Weights of a small contrastive audio-text model.
Model: 4.66M parameters, log mel input, encoder arch tc_resnet, encoder norm batchnorm, encoder activation silu, encoder depths [4, 4, 4], encoder widths [96, 96, 96], text encoder width 128, text encoder layers 12, text encoder norm layernorm, text encoder activation squared_relu.
Training: muon at rate 0.019, 6000 steps.
Data: trained on read English sentences (LibriTTS-R), 15625 training examples, 49.2 epochs.
Rows from block 9 of the text encoder, named by matrix and row number. Rows with one number belong to one attention dimension. Each number is 128 + 24 x the weight over its row's rms, rounded and kept within 0 to 255. All counts start at 0. After the name is the row's rms in percent of the matrix's.
# v: attention query, key and value (stacked) (text_encoder.blocks.9.attn.qkv.weight, 384x128, the v third), inputs 0-127
# proj: attention output (text_encoder.blocks.9.attn.proj.weight, 128x128, transposed), outputs 0-127
v.56 087 [137 152 145 125 115 125  99 121 144  87 152 111 143 166 103 115 145 163 117 150 109 115 148 125 112 149 113 124  94  99 108 129 129 111 136 176 133 150 134 128 155 100 165 150  67  79 116 132 149 156 111 100 105 146 113  84 165 126 126 121 163 126 113 108 162 112 108  92 139 144 106 140 117 109  97  69 146 105 180 133 109 123 138 147 128 159 151 161 107  75 126 139 118  92 140 123 139 206 130 153 139 158 137 128 137 138 134  77  89 131 136 116 128 124 150 125 161 109 140 149 147 112 124 135 155 139  98 139]
proj.56 082 [161  91 104  75 134 110 138 148 148 138 147 126 170 120 122 163 111 117 132 144 155 192 119 131 137 156 113 171 187 114 126 102 104 121 157 175 137 133 107 117 110  99 105 142 141 163  82  85 125 135 152 124 128 129 155  76 133 151 102 133  73 178 141 133 115  95 105 123 112 135 142 147 108 115 127 144 108 179 147 145 125 116  77 140 127 136 116  62 128 144 128 119 129 125 144 102 123 127 109 139  97 141 126 170 114 117 160 141 124 161 108 124 116 124 154 147 114 120 113 136 114  86 139 141 101 125 146 121]
v.57 077 [134 138 149 122 154 110  94 102 156 101 114 114 133 122 135  98 113 204 154 138 111  57 132 143  81 137 117 124 106 130 107 140 136 129 103 119 124 134 155  88 163 100 167 123 119 144 142 144 140 129  91 128  93 123 118 113 154 112 134 142  98  77 164 155 132 127  74 154 137 130 144 175 140 125 121 112 163  89 142 127 103 123 131 134 107 122 133 132 123  99 130 161 125 149 144 136 168 176 161 126 125 155 156 144 102 138 125  74 121 114 170  99 133 144 119 153 103 130 110 124 154 179  87 137 141 143 117 136]
proj.57 083 [198 107 124 109 152 108 114 141 138 107 155 130 137 127 101 149 122 151 116 115 119 159 144 132 143 153 118  98 160 113 115 126  81 133 150 109  96 152 153 128 111  87 162 123 157 147 122 127 134 115 104 121 153 146 120 131 154 112 118  85 108 186 123 143 121 172 114 136 120 179  85 132 145  86 131 135 131 163 120 120 127 124 143 105 101 143  95 113  91 159 151 107 112 181 132 147 137 130 102 152  92 162  94 116 146 129 125  94  68  95 121 133 137 128 146 153 128 109 116 168  81 128 104 137 139 172 104 139]
v.58 095 [115 160 159 127 143 158 124 137 142 169 131 163 136 154 131 120  83 125  86 114 111 126 110 135  83 169 114  96 114 112 152 142 135 118 146 159 119 139 126 146 129 142 124 115 106 141  91 171 151 169 159 146 123 117 136 148 100  72 119 173  80  65 143  85 120 134 107 123 156 131 129 159  84 136  91  99 144 128 153 138 109 118  92 109 125 147 105 123 137  98 106 116 106  82 102 132 117 124 133 145 142 150 110 170 154 162 155 151 114 122 125 133 108 132 107  96 154 148 163 166 115 133 134 136 115  89  97 111]
proj.58 086 [155 120  80  98 137 134 109 102 139 145 134 157 139 114  92  89 135 187 127 118 125 127 147 148 154 135  95 136 129 137 100 146 121 145  82 170  91 140 116  98  93  93 144 185 164 144  79 144 164 129 117 119 112 127 126 119 152 159  82 115 131 117 118  89 135  86 138 117 122 138 141 163  83 132 122 124 135 126 101 148 144 121  97 160 123 157 139 121 111 120 181  82 116 152 128 101 169 134 105 179 111 134 133 150 153 153 143  99  96 155 115 157 107 166 147 116 121 130 154 145 128 128 111 135 112 136 128 101]
v.59 098 [102 114 131 135 115  98 132 135 107 131 123 138 112  89 126 128 119  89 125 146 126 152  91 130 154 122 151 163 167 167 125  70 144 177 152 122 123 143 134 168 105 112 122 160 126 144 128 118 150 104 165 121 169 159 131 113 138 168 155 145 183 160 100 150 110 109 146 109 114 128 104 125 110 120 122 116 123 136 119 153 153 178  82  97 132  86 142 130 202 106 151 102 136 133 149 160 120 101  95 134 104 123 107 119 137  71 120 136 126 147  88 106 104 148 111  93 137 141 140 113 123 132 180 138 138 145 139 123]
proj.59 102 [118 108 112 136 120 136 130 152 100 181  89 148 139 150 137 167 136  54 133 145 115 134 113 161 124 142 153 139 102 131 145 121 135 108 133 132 143 140  92 139 152 153  99  99 115  55 146 127  80 161 141 126 130  98 137 144  87 150 173 144 119 111 153 124 133  80 137 109 107  95 122 136 117 109 154 131 143 133 137 121 123 145 119 151 133  98 125 124 104 158  98 124 192 141 106 155 110 109 139 147 128  96 155 135 132 161 132 198 121 125 136  98 150 112 114 141 115 139 104 136 123 165 102 128  79 126 140 168]
v.60 085 [158 122 129 138 133 111 125 125 138  87 118 179 119  72 114 138 143 178 168 137 121 103 168 102 148 199  96 122 102  87 100 147  98 144 112 109 116 137 123 108 132 135 128 116 146 145 109 127 162 153 136 143 118 153 132 177 135  65 143 123  84 129 120 101 138 138 141 152 109 128 157 114 111 119 122 137 159  90 141 138 115  83 141 131 139 139 135 138 101 159 151 132  76 149 143 115 162 133 122 137 184 168 148 139  89 102 132 106 159 134 117 119 132  98  84 105 113 123 112 128 143 109 140 135 121 153 145 163]
proj.60 091 [152 142 108  93 105  95 100 111 109 126 115  65 101 132  86  90 115 116 115 142 142 156 135 113 103 177 149  59 148 152 140 135 107 104 163 136 121  97 164 108 125 135 184 129 127 150 136 109  93  89 141 148 118 159 145 137 147 147 110 119 126 174 129 171 147 148 144 146 141 155 107 143 140 159 133 123 129 157 113 172 161 112 141 135 113 167 111 106 106 115 119 179 137 118 128  94 137 109 103 150 130 139 148  90  97 110 130 137 160 158 107 140 128 122 126 174  86 141 160 103 107 142 124 124 117 127 128 120]
v.61 083 [119 174 122 110 121 117 143 102 108 150 120 137 151  74  79 167 105  93  93 158 136 145 107 115 107 107 147 100 144 124 116 115 150  94 172 156 137 121 111 141  90 138 127 166 128 144 162 126 145 113 151 126 145 177 154 152  80 104 175  98 141 134 114 152 124 161 146 126 141 100 145  92 174 113 148 125 138 119 122 137 110 185 132 136  78 136 141 126 154 146  93 103 135 131 148 148 113  85 130 114  96 145 144 104 173 121  84 120 141 129 129 138 125 152 149 108 100 151 123 123  92 102 167 119 137 135 125 149]
proj.61 085 [115 115 119 101 143 146 103 172 135 113  88 117 156 112 155 127 148  90 142 103  95  63 156 153 101 106 118 138 107 118 115 158 127 125 130 170 126 117 121 134 118 152 128 120 134  89 163 122 135 191 112 165  83 109 125 103 133 110 165 141 127 142 147 102 138  93 120 124 121 146 118 118 141 113 113 138 122 109 150 102 157 109 151 117 129 112 152 179 136 102 139 148 161 138 105 160 112 157 149 147 134  77 107 126  84 154 135 188 136 114 110 152 117 129  79 128  98 105 121 121 149 160 136  89 128 132 137 183]
v.62 083 [186 132 124 100 147  93 135 110 118 132 139  92 103 105 156 133 122 167 171 156 173 117 130 130 112 142 153 105 154 133 111  91  72 159 113 156 148 179 139 117 180 132 146 129 130 116 124 115 124 107 136  76 141 155  88  92 148 106 107 125 140 123 113 111 115 124 119 111 130  75 100 164 153  83 107 110 115 122 147 151 135 171 135 136 126 111 136 125 134 126 173 119 131 142 118 158 152 135  85 140 155 148 144 144 136 133 103  98 156 137  94 122 109 111  77  77 138 132 100 103 135 124 109 125 146 161 142 131]
proj.62 081 [152 130 122 139  76 129 118 141 134 114 115 132 114 119  91 185 134 156 129 141 115 169 138 112 111 131 157  94 174 101 126 115 143 116 175 117 144 140 159 151 115 138 129  86 134 100 145 103  83 153 119 198  83 127 161 118 114 133 164 123 135 177 121 125 159 114 102 145 116  87 109 129 172 150 178 122 129 149 129 123 126  91  96 116 105 124 117  82 135 165 137 141 164 143 150 104 119 131 132 153  78 151 160 127 143 108 146 119 171 128 120 108  84 104 115 144 127 154 137 115 124 117 112 123 128 134 106  98]
v.63 094 [158 135  80 134 125  74 127 124 134 107  98  88 164 142 120 139 124 137 177 125 110 125 129 121 112 106 144 143 145 117 124 127 109  99 143 131 182 159 153 125 164 130 144 137 122 105 130  89 134  97 142 124 140 167 111  60 158 171 127  93 114 126 116 154 123 115 148 110 131 120 105 130 159 101 131 112 100 128 144 117 132 184 146 129  90 173 147 164  77 137 163 129 141 156 135 119 123 154 132 124 149  99  90  87 175 109 107 104 119 113 105 149 134 120 137 127 157 106 139 115 126 103 135 150 130 186 166 130]
proj.63 089 [117 102 155 119 111 142 146 163 115 143  82 152 106 133 149 139 151 117 126 138 136 111 131 126 142  98 153 147 163  69 135 138 127 126 151  98 133 131  97 177 114 127 108 103  72 122 137  89 133 153 162 141 121 133 151 142 105 127 149 124 171 194 144 147 133 108 114 150  80 112  86 125 146 144  65 131 192 137 143  79 140 155 107  93 150 131 122 107 134 126  98 149 180 135 123 106 117 112 174 118 125 148 123 139 116  79 116 169 141 137 146 132 128 110 137 100 129 134 131 144 118 131 136 106 132 117 102 149]
v.64 091 [145 126 154 166 165 163  95 107 126 155 100 129 160  97 115 137 147  92 129 144 144 133 109 137 122 138 148 141 165 148 108 123 154 127  92 105 127 119 152 114 104 122 137 133  93 149 146 101 102 153 145 142 126 123 158 173 117 141 124 140 119  97 143 152 102 117  97 144 134 135 159  95 150 189 108 140 113 138 103 113 115 143 106  80 134 128 127  87 119  98 142 114 148  87 121 133 127  97  89 117 138 104 149 154 136 141  78 157 101 169  69 124  84 121 128 140 141 136 126  70 130 146 147  87 158  89 159 103]
proj.64 085 [145 128 125 131 154  77  91 124 109 110 182  98 141 141 134  92 147 147 100 100 157  99 126 120 132 171 108 111  96 143 123 100 111 179 129 134 122 124 129 128 148 102 130 140 100 106 124 164 136 103 120 114 116 123  80 134 117  94 122 111  92 130 165 122 109 160 112 141 127 144 131 125 120 101 146  75 129 128  99 161 171 110 161 121 137 166 160 166 155 109 139 145 125 132 137 120 103 136 107  76 204 132 145 148 125 117 117 149 146 145 112 136  83 158 176 129 103 111 137 101 128 138 177 150 116 140 112 133]
v.65 101 [129 156 152 123 154 109 115  89  96 184 151 153 115  95 142 133 116 150 124 132  92  76 134 100 112 119 103 147 129 130 148 100 120 110 132 109 147  94 130 131 119 172 135 136 148 138  92 127 118 162 132 157 162 133 142 138 159 139 153 147  98  92 150 185 122 112 136 123 128 143  92 149 115  88 105 140  98 147 129 137 168 119 128  91 118 115 145 134 160 125 157 138 135 137 132 126 111 171 132 118 145 114 122 104 127  67 157 142  89 146 123  98 105 127 111  83  62 125 132 183 146 145 107 116  97 126  98 159]
proj.65 107 [131 129 177 142 111 124 121 132 120 125 139 110 188 118 148 137 132  94 141  88 134 170  98 109 145 127 110 131 153  98  99 125 134 171 138 124 134  58 107  94 115 135 140 134 139 145 150 104 125 132 132 150 107 110 134 129 104 139 112 128 143 176 135 158  95 109 132 110 199 143 111 118 195 161 123 162 153 108 134 103 118  91 134 116 115 112  96 110 115 125 110 109 172 138 126 183 131 148 145 130 111 180 108 156 136 132 104  92 135 134 121 108 124 141 118 113 106 137 115 173 113  84 121  90 153 113 132 108]
v.66 126 [107 109 101 122  89 120 113 101 135 117 165 119 142 151  88 107 131 123 114 176 151 135 145 138 132 120 150 105 162 156  96 153 118 129 157 120 100 143 125 114 130  85 155 135  94  92 150 108 151  92 117 101 150 141 145 110 109 103 127 105 134 119  89 125 124 157 107  77 168 141 133 124 113 133  95 107 162 132 149 107  69 173 155 162 144 137 140 103 138  98 127 157 124 109 105 149 117 119 108 155 151 140 113 170 113 155 111  99 150 137 162 123 132 152 130 129 190 138 123 110 146  94 177 142 153 129 128  72]
proj.66 127 [151 146  41 124 154 120 125 137 101 147 133 141 102 155 126 150 115 126 132 122 135 131 183 135 123 141 136  97  89 104 149 148 149 132 109 150 177 133 135 155  91 125 101 181 150 111 100 131 148 128 118 122 137 151 129 138 133 134 111 138 150  88 130  87 163 164 135 128 106 110 143 120 111 121 171 116  69 137 100 116 133 132  98 143 115 168 166 150 100 131 144 137  92  96 156 108 125 118 123 123 131 113 157 109 138  84 116 119 136 136 133 167  97  95 114 109  98 163 149  98 132 143 130  82  97 135 100 169]
v.67 086 [112 156 174 126 112 117 191 127 156 143  92 109 141 123 159 126 110 142 159 152 164 120  90 102 164  92 136  84 113 100 127 115 126 144 132 160 103 129 110  91 151 113  93 162 161 157 164 120  96 175 160 124 123 113 145 143 118 115  81  85 131 134 153 156 113 158 113 132 108 125 143 133 122 166 133  99  87 146 131 140 173 101  98 151 132 118 123 121 105 118 120 182 147 120 105 116 131 104 118 149 126 144 126  92 122 157 128 129 108 163 119 126 125 126 135 169 113  73 143 124 113 143 169 121 119 129 121  87]
proj.67 084 [129 128 135 120 134 114 107 136 145 115 149 144 125 140 138 117 129 118 113 115 131 121 155 131 116 163 152 125 163 167 124 117 105 121 146 148 109 165 115 114 115 130 148 115  95  91 134 112 140 110  99 154 138 162 120  96 158 202 114 144 144 126 163 120 108 100 148 105 118 172 132 120 130 175 111  98 140 160 128  94  58 109 135 109 119 117 182 120 142 128 146  66 139  92 137 152 149 154 129 117 177 115 102 132  86 139 124 143 149 135 141  69  79 117 122  87 132 138 116 121 163 137  99 141  90 149 156 137]
v.68 095 [147 124 141 146  79 116 159 132 160 110 147  86  88 119 136 164 159 134 139 177 141 128 102 138 158  93 154  92 100  76 133 136 127 121 123 138 103 123 124 141 151  95 170 174 131 131 134 139 103 141 118 126 129 148 177 148 124 120 110  97 142 148 112 170 114 134 132 109 161 113 160 136 131  98 135 109  98  69 126 106 111 152 151 213 126 140 153 132  95 166 144  80 111 107 104 147 111  91 132 157 136 132 143 117 104 141 103 119 140 130 126 134 127 127  87 141 135 140 121 129 107 147 118 126 169 145 134  97]
proj.68 100 [135 129  91 125 167 102 112 140 112 177 132 152 179 138 161  95  86 113 128 152 132 131 178 138 118 122 157 127 155 166 123 142  81 110  99 175 134 104 169  91 122 151 157  92 118 137 108 152 131 105 131 134 148 133 118 114 130 118 119  84 153 115 130 109 116 110 120 132 117 172 137 131 120 148 115 130  82 196 138 121 118 122  96 139 105 137 126 149 155  95 131 137  97 149 191 141 117 143  99  77 120  89 108 178 117  90 144 122 137 151 135 124 127 102  99 145 119 143 128 118 152 137 123 137 131 139 137  92]
v.69 109 [101 131 111 123 137 115 146  89 119 115 113 170 176 112  93  99 118 129 131 138 107 160 109 101 138  97 111 120 174 137 162 153 123 126 169 119  74 152 127  97 137 143 113  99 153 100 159  97  84 146 147 149 128  92 164 121 126 130 117 135 145 119 131 138 129 115 151 170 155 124  68 119 153 150 131 119 133 193 154  88 123  86 103 104 151 140 129 143 104 110 114 172 120 143 133  84 163 125 140 133 150 157  78 128 139 120 101 127 144 121 146 152 101 122 161 156 170 101 155 124 122 115 146 111 123 124 127 112]
proj.69 111 [121 123 178 108  82 117 109 113 148 120 164  98  41 174 121 149 135 135 140 145 133 112 130 123  85 127 128 155 109 124 125 118 159 156 116 126 174 158 131 138 127 130 124 177 123 112 132 124 136 112 102  94 125 159 103 130 138 179 118 162 115 125 152 145 122 123 122  91  84 132 127 146 121 114 148 123 128 107 161 135 123 117 183 130 151  89 163  77 142 130 115 113 165 126  99 125 155 136 142 136 119 111 177 123 115 122 174  91 156 131 146 114 103 138 120  68 133 107 107 147 130 129 113 108  93 119 115 145]
v.70 113 [105 140 151  84 146 101 119 116 150 133 106 136 139 102 105  68 135 140 118 115 131 140 118 120 113 130 104 150 115 121 142 145 115 110 119 147  99  82 114 139 121 136 146 119 126 144 115 178 149 130 135 151 130 142 144 123 141 123 137 128 153 136 119 123 115 117 161 129 102 148 103 135 128  97 123 134 101 178 119  94 154  95  85 117 132 148 114 156 147 124 111 148  99 153 167 115  64 157 135  94 158 143 136 108 194  76 180 176 127 110 125 137  74 131 113  90 137 164 173 147 151 134 126 172 111 120 101 119]
proj.70 112 [114 100 141 132  71 141 134 104 115 120 123 131 148 106 143 147  84 101 135 100 116 127 131 113 160 107 135 133 133 102 120 106  83 147 127 105 139 142 152  93 177 113 117 101 120 153 109 128 131 176 132 132 142 116 107 147 103 146 107 134 121 148 129 187 126 134 112 133 168 123  86 133 165 107 135 155 190 106  96 124  83 129 131 152 119 117 113  62 132 157 138 118 182 120 120 130 155 127 141 113 111 148 155 144 135 148 129 118 155 134 153  96 170 134 129 119 128 118  91 164  80 102 142  73 109 109 154 150]
v.71 101 [122 187 117 146 106 113 127  71 127 106 129 144 114  95 128  98 110 120 154 133  92 120  59 124 167 101 138 109 149 161 100 115 128 157  97 129 140 134 103 160 136 149 110 128 178 141 171 122 102 147 127 155 107 132 173 152 137 171 143 147 119 130  98 161 148 135 122 119 106 110 132  93 176 136 122 146 103 100  95  82 156 114 131 147 119 174 165 140 138 162 148 164 135 124  81 156 109  97 140 139 130 125 115 135 110 113 141 146  96 113 100 128 106 153 103 143 122 110 149 114 102 116 100 150 144 128  98 114]
proj.71 101 [138 100 202 118 126 111  93 131 140 151 168 146 120  72 147 144  94 126  96 146 171 169 146 119 111 160 144  98 124 131 128 131 110 143 144 151 150 115 185 124 170 119 141 151  95 100 109 137 114 117 147 116  86 108 109 107 111 129 125 101 144 112 168  97 120 140 119 127 136 152 133 158  80 145 116 146 139  99 129 168 149  96 138 144 144  86 113 121 138 104 134 106 114 142 174 148 143 148  96 119 134 147 119 111 119 124 114 112 161 152 141  91 135 107  75 152  80 151  92 159 132 131 152  98 124 131 128 149]
v.72 097 [151 110 130 120 111 145 124 139 124 132 100 133 121 129 128 168 123 144 130 134 115 148 153 116 124 141 154 114 101 128  94 132 154 125 138 154 141 108  93 144 132 149 110 163 121 148 114 150 165 113 106 108 102 184 110 137 137 153 109  77 129 109 100 165 154 126 144 109  50 130 108 121 197 187  95 135 148 176 140 135 128 172 114 147 111 152 115 161 135 119 125  93 141 135 175 156  72 139 111 124 130 116 154 104 117 116 138 111 137 124 110 140  78 104 112  97 135 166 109  93 101 127 136  91 139 143 121 130]
proj.72 096 [112 111  69 131 116 133 111 119 114 129 140 146 110 126 120 126 122 115 143  93  99 154 176 125 133 136 131  97 170 112 133 147  91 141 153 125 151 170 152 128 144 156 122 102 125 133  85  99 129 117 144 144 149  95 145 103 128 100 117 114  94 130 133 121 124 112  77 124 183 139 125 140 136 115 120 152 118 109 116 119 175 119 109 139 103 154 109 104  80 160 128 127 129  69 116 118 145 146  91 123 171 168 126 153 131 155 135 113  98 157 147  94 167 139 147 177 160  90 114 154 122 125 125 179 135 180 153 125]
v.73 096 [ 89 169 146 107 161 134 102 137 124 102 114 133 170  98  86 112 155 110 103 105  97 150 116 142 142 129  88 163 149 123 111 124 117 123 158 136 111 131 128 168 163 128 118 113  95 121 118 169 152 144 105 141 104 148 148 130 102 124 172 150 123 145 102 117 132 109 145 156 129 105 103 123 154 136 137 124  79 182 146 103 155 125  91  92 167 134 140 147 147 159 132 136 107 146 161 151 100  85 131 116 146 172 100 145 157  93 103 149 137 112 100 123 101 100 117  99 141 139 139  80 125 139 138 151 138  74 105 105]
proj.73 097 [140 141 124 107 108 160 147 128  90 132 130 134 130 104 106 158 132 140 151 165 131 123 116 109 140 103 141 116 136 130 134 103 121 159 131 103 168 163 132 110 168 135  96 117 117 131 138 126  88 132 131 106 128 111  71 141  99  90 110 144  97 139 132 153 136 171  86  97 105  90 136 148 127 129 142 153 193 122  99 127 141 131 170 152 129 111  71  49 168 117 105 148 121 141 118 109 128 130 142 112 122 126 146 110 117 151 155 148 151 103 167 107 130 140 178 101 104  97  98 174 100 132 138 128 116 124 160 146]
v.74 136 [124 135 120 100 142 114 116 114 150 125 160  99 139 144 150 138 148 152 113 164 111  84 127 153 121  98 118 143 122  96 100 134 112 133 146 123 159 110 127 183 162 100 190 149  76 130  89 133 128 100  91 136 132 171 136 122  77 142 154 127 121 116 100 132 130 129 135 135 136 108 128 144  86 130 132 119 141  75 135 145 133 194 119 166 155  97 148 149 159 123 149 104  88 109  99 179 125 141 152 148 119 102 129 129 136 113 139 113 171 169 127 115 121 120  99 116  99 152 163 145  84 113 145 107 119 118 105 101]
proj.74 126 [144 164 104 132 144 144 107 156 114 155 117 167 181  71 139 118  65 108 153 123 136 125 153 148 148 100 125  87 159 144 142 104 115 118 140 151 142 113 153  92  95 129 142 110 155 169 139 109 107 119 152  86 135 111 191 141  97  76 127 154 147 105 121 131 142 129 108 169 153 123 131 103 164 182 146 121  99 149 138 113 134 123 112  87 103 168 102 121 108 118 138 142  99 119 156 135 142 113 121  91  87 151 121 151 144 129 105 107 136 114 154 126 145 156 140 122 109 129 131 170 151 112 101 132 142 131 122 108]
v.75 100 [108 151 100 147 150 133 124 117 103  97 147 115  94 146 141 176  95 119  96 122 102 145 148 137 128 128 139 158 104 107 150 104 105 153 130 118 168 146 142 132 139  72 112 130 108 103 135 122 113 157 103 136 157 136 105 117 136 146 118 134  72 128 165 162 160 141 104 122 160  95 117 137 121 151 149 150 133 113 126 115  74 144 142 147 133 130 156 109  90 133 154  87 153 102  97  82 139 143 118 168 109 153 123 129  96  87 131 121 152 121 179 151 107 101 108 136 146 121 133 154 110 100 125 101  67 161 111 179]
proj.75 098 [127  97 144 122 106  95 144 154 118 171 131 103 100 133  84  99 110 146 166 131 152  81 120 121 132 127  96 138 127 111 109 132 161 136 158 138 136  93  83 117 109 157 127 135 160 130 114 133 166  98 170  99 152 130 182 125 129 141 149 121 144 122 108 119 127  80 113 144 131 142 146 141 114 129 161 119  80  92 170 123 157 124 132 129 114 126 140 167 119 128 115 122 137  89  92 181 151 137 160 137 118 110 101 126 126 104 134  71  98 133 125 165 128 144 127  92 104  99 139 101 163 178 131 120 164 121  86 130]
v.76 144 [144 140 115 137 112 144  90 142 115 132 111  95 132 158 121 170 128  79 116 123 145 162 132 141  91 133 200 121 122 166 135 150 150 153 144  99 159 133 156 126 120 136 148 151 117 124  99 132 114  96 113 165 148 137  99 104 111 163 161 101 126 130 134 162 132 101 142 152 149 111 156 132 146 165 139 141 131 131 122 132  67 202 127 133 118 139  92 130 115 128 121  84 107 118 132  79 139 128 136 116  82 105 136 144 132 128  71 107 110 116 134 151  98 105 109 113 140 176 123 106  84 110 134 120 108 105 157 138]
proj.76 150 [148 112 108 143  85 113 122 166 147 133 140 123 105 138 135  91 145 153 140 150 120 105 112 137 151  91  98 123 124 114 127 109 125 103 101 126 113 116 126 125 123 126  98 133 152 176 117 132 152 113 175 103 175 129 163 183 137  96 122 129 107 149 107 121 150 128 120 142  73 129 120 110  74 101 117 104  79 101 112 124 182  88 135 107 142 151 115 147 118 163 151 176 136 147 127 132  97 123  81 128 157 115 175 107 121  97 160 130 137 140 119 143 163 139 163 125 150  90 140 110 151 152 142 156 158 128  91 154]
v.77 107 [ 65 157 169 108 107 131 147  97 139 115 144 122 135  82 133  98 121 146 110 138 138 135  96 112 141  92  73 135 128 139 124 139  94 127 127 115  91  95 159 117 179 138  98 120 134 112 114 153 128 136 134 133 112 123 177 151 111  96 156 122 120 149 100 101 132 116 122 128 167 128 116 131 123 101 117 148 110 159 136 127 175 123 112 123 162 138 126 175 158 126 141 168 120 146  97 130 112 107 159 129 141 155  89 137 153 121 120 141 125 136 105 145 120 138 121 115 161  88 118 135 171 156 159 135 154  57 133  65]
proj.77 109 [142 129 136 113 126 142 144 147 105 138 159 120 162 112 151 152 125 163 112 152 122 135 127 130 110 137 183 113 132 147 113 139 129 137 138 112 173 162 134  93 127 122 145 136  96 113 125 128  88 123 110 152 141 156 106 107 121 170  91 143 156 131 143 162 122 182 136 116 124 126 124 133 131 169 147 125 173 139  85 109  80 119 172 170 116 119  72  68 139 101 120  94 124 126 134 115  99 147 131  76  96  96 148 129 134 118 133 136 155 129 137 134 103 123 119  99  78 163 121 124  82  98 125 102  80 102 148 140]
v.78 103 [167 102 128 113  74 131 183 105 164 128 160 138 106 122 138 136 152 150 148 201 170 145 108 109 135  90 150 109 151 141 127 133 142 103 145 103  79 122 123  82 121 111 161 160 126 106  93 110 100 103 136  93 140 108 143 110 144 100  88 100 145 124 121 144  97 138 141 111 145 132 119 110 111 111 133 122 179 162 139 151 147 131 112 146 163 124 117 162 140  87 133 106 114 157 108 121 152 106 147 151 146 114 122 104  94 170 109 115 149  99 140 134 123 162 139 123 140 130  95 138 106 128 162  98 132 138 138  78]
proj.78 099 [114 148  90 149 148 115  74 112 112 102 146 109 147 177 124 104 136 111  95 131 107 144 163 153  83 116 153 160 160 131 138 135 120  98 112 151 139 150 186 139 110 145 156 149 127 114 113 130 170 102  92 132 127 174 144 148 117 158 117 141 128 118 123 109 119 107 123 115 122 152 158 143 144 127 122 109  85 184 150  88  70 139 148 165  74 127 134 101  92 108 130 158 107 114 177 130 123 120 110 109 111 142 181 151 130 115 121 123 111 141 147 100 104 109 101 109 141 154 155 122 143 101 125 148 112 151 140 111]
v.79 144 [159 124 116 105 156 142 134 149 125 113 157 121  84 154 141 151 169 157 146 138 121 139 125 158 141 132 143 136 111 105 121 118 159 125  99 120 135 130 103 162 109  64 140 122  75 153 126 143 149 133 106 107 154 166  74 107 132 140 123 104 104 132 166 129 151 121 107 127 101  94 160 148  70 138 148 127 157 106 105 162 130 152 117 186 136 100 165 136 136 120 165  80 127 131 123 128 133 135  98 147 130 113 139 117 124 114 161 152 180 139  93  99 128  89 113 133 116 153 121 156  91 130 134 123  68 140 134 148]
proj.79 140 [100 134 152 136 155 131  97 117  96 166  97 147 153  98 120 112 106 109 129 128 122  98 109 147 129  79 132  98 153 135 149 104 104 125 127 117 100 139 140 107 132 141 139  84 113 145 131 124 154 136 142 126 118 122 185 119 144 111 198 129 152 110  65 114 128 104 106 136 139 128 130 156 154 118 111 119 101 114 125 132 123 153  92  89 104 177 107 141  89 146 131 139 112 105 133 166 152 105 139 144 152 136  97 170 147 155  75 129  62 134 136 132 143 151 143 134 147 120 149 108 170 177 149 145 141 100 120 106]
v.80 100 [162 114 102 161  79 116 131 144 133  83 163  99 151 135  95 135 147 116 103 148 133 131 134 120  86 130 139 113 145 157  76 148 141 108 120 139  97 133 160  99 128 134 139 147 114 125 141  98 149 140 114 121 119 145 114 104 137 120 121 158 109 125 121 138  99 126 118  67 105 171 116 157 119  94  76 106 132 135 142  99 103  98 172 141 147 158 159  68 141 147 142 153 159 128 131 138  94 105 115 111 161 122 163  90 113 153 158 124 108 127 153 112 127 160 122  80 145 144  71  92 144 134 136 128 167 130 113 128]
proj.80 104 [134 119  84  99 209 135 108 112  82 128  91 158 128 163 108 132 122 122 130 120 136 153 177 145 130 160 145 110 100  95 152 166 162 129 131 140 135  75 110 145 125 129 110 132 166 130 143 157 192 133 109 148 101 152  95 140 130 119 117 107  83  86 138 142 135 162  88 109 114 128 110 101 130 112 150 132 146 158  97 117 139 128  88 158 120 140 117 156 116 137 133 109 105 105 140 136 118 148 150 131 168 155 144 149 145  84 135 143 115 120  83 135 136  78 126 133 124 161 149 158 140 112 129 122 108 132 137 150]
v.81 097 [160 141 107 130 105 128 155 123 126 142  99 117 110 117 131 119  56 135 156 130 124 102  95 104 158 109 140 108 112 140 121 131 142 158 106 147 159 138  99 121 100 131 111 136 192 164 148 115 101 145 144 135 163 109 116 132 129 143 111 111 140 163 167 189 123 157 114 138  91  97 144 108 158 140 127 133 121 101 102 125 124 126 153 196  85 159 111 110  88 139 122 175 139 129 107 126 126 129 133 136 111 119 137 130 105 159 169 125  83 112 123 136 156 144 136 173  85 100 128 131 103 118 110 165  96 166 120 131]
proj.81 092 [111  98 156 162 111 111 127 111 163 112 158 134 100 129 142 107 160 133 113 123 124 163 152 137 119 157 121 107 128 158 143 143  86  96 126 133  57 131 148 130 141 123 163 120 111  93 133 102 133 149 114 145 144 132 125 132 180 155 154 106 128 130 143  86 128  92 161 126 128 159 123 136  79 137  88 138  97 127 121 123 128  85 101 116 132  97 162 155 121 125 158  73 135 109 151 174 142 108 102 174 134 130  93  98 103 117 120 141 121 175 142  93 166 127  86 158 108 143 109 125 154 164  96 148 136 138 139 117]
v.82 116 [100 146 101 148 113 139 116 107 131  76  97 152 165  99 100  95  98 141 107  95 110 124 155 122  89 128 130 126 127 165 104 118 118 146 170 159 188 128 147 111 143 137 113 128 132 117 150 170  73 132 112 173 124 152 126 107 117 167 160 143 133 138 139 144 156 121 143 137 143 108 135 129 211 167 123 138 140 130 133  63  78 134 147 110 112 135 109 111 120 152  91 132 122 100 142 132 112 118 151 113 125 141 124 138 130 133 124 140 108 124 135 145 114 130 122  99 137  92 157  95 136 101 118 162 135 109 108 185]
proj.82 120 [135 103 156  80 101 114 144 179 153 148 179 122  95 151 105 165 125 146 152 154 123 117 110 103 149 156 126 119 117 125 132 160 128 124  97 128 138 137 128 149 132 150  82 122 126 172 125 118 100 139 146 123 141 111 132 135 111 130 110 118  83 140 153 117 139 156 100  93 106 133 117 130  68 123 136 145 145  98 103 126 195 104 122 142 154  82 106 122 148 145 133 120 151 121 105 158 133 109 128 167  82 125 127 117 122 123 168 147 188 118 129 103 158 103 121 134 128 140 139 176  80 141  99 119 132 126  73 149]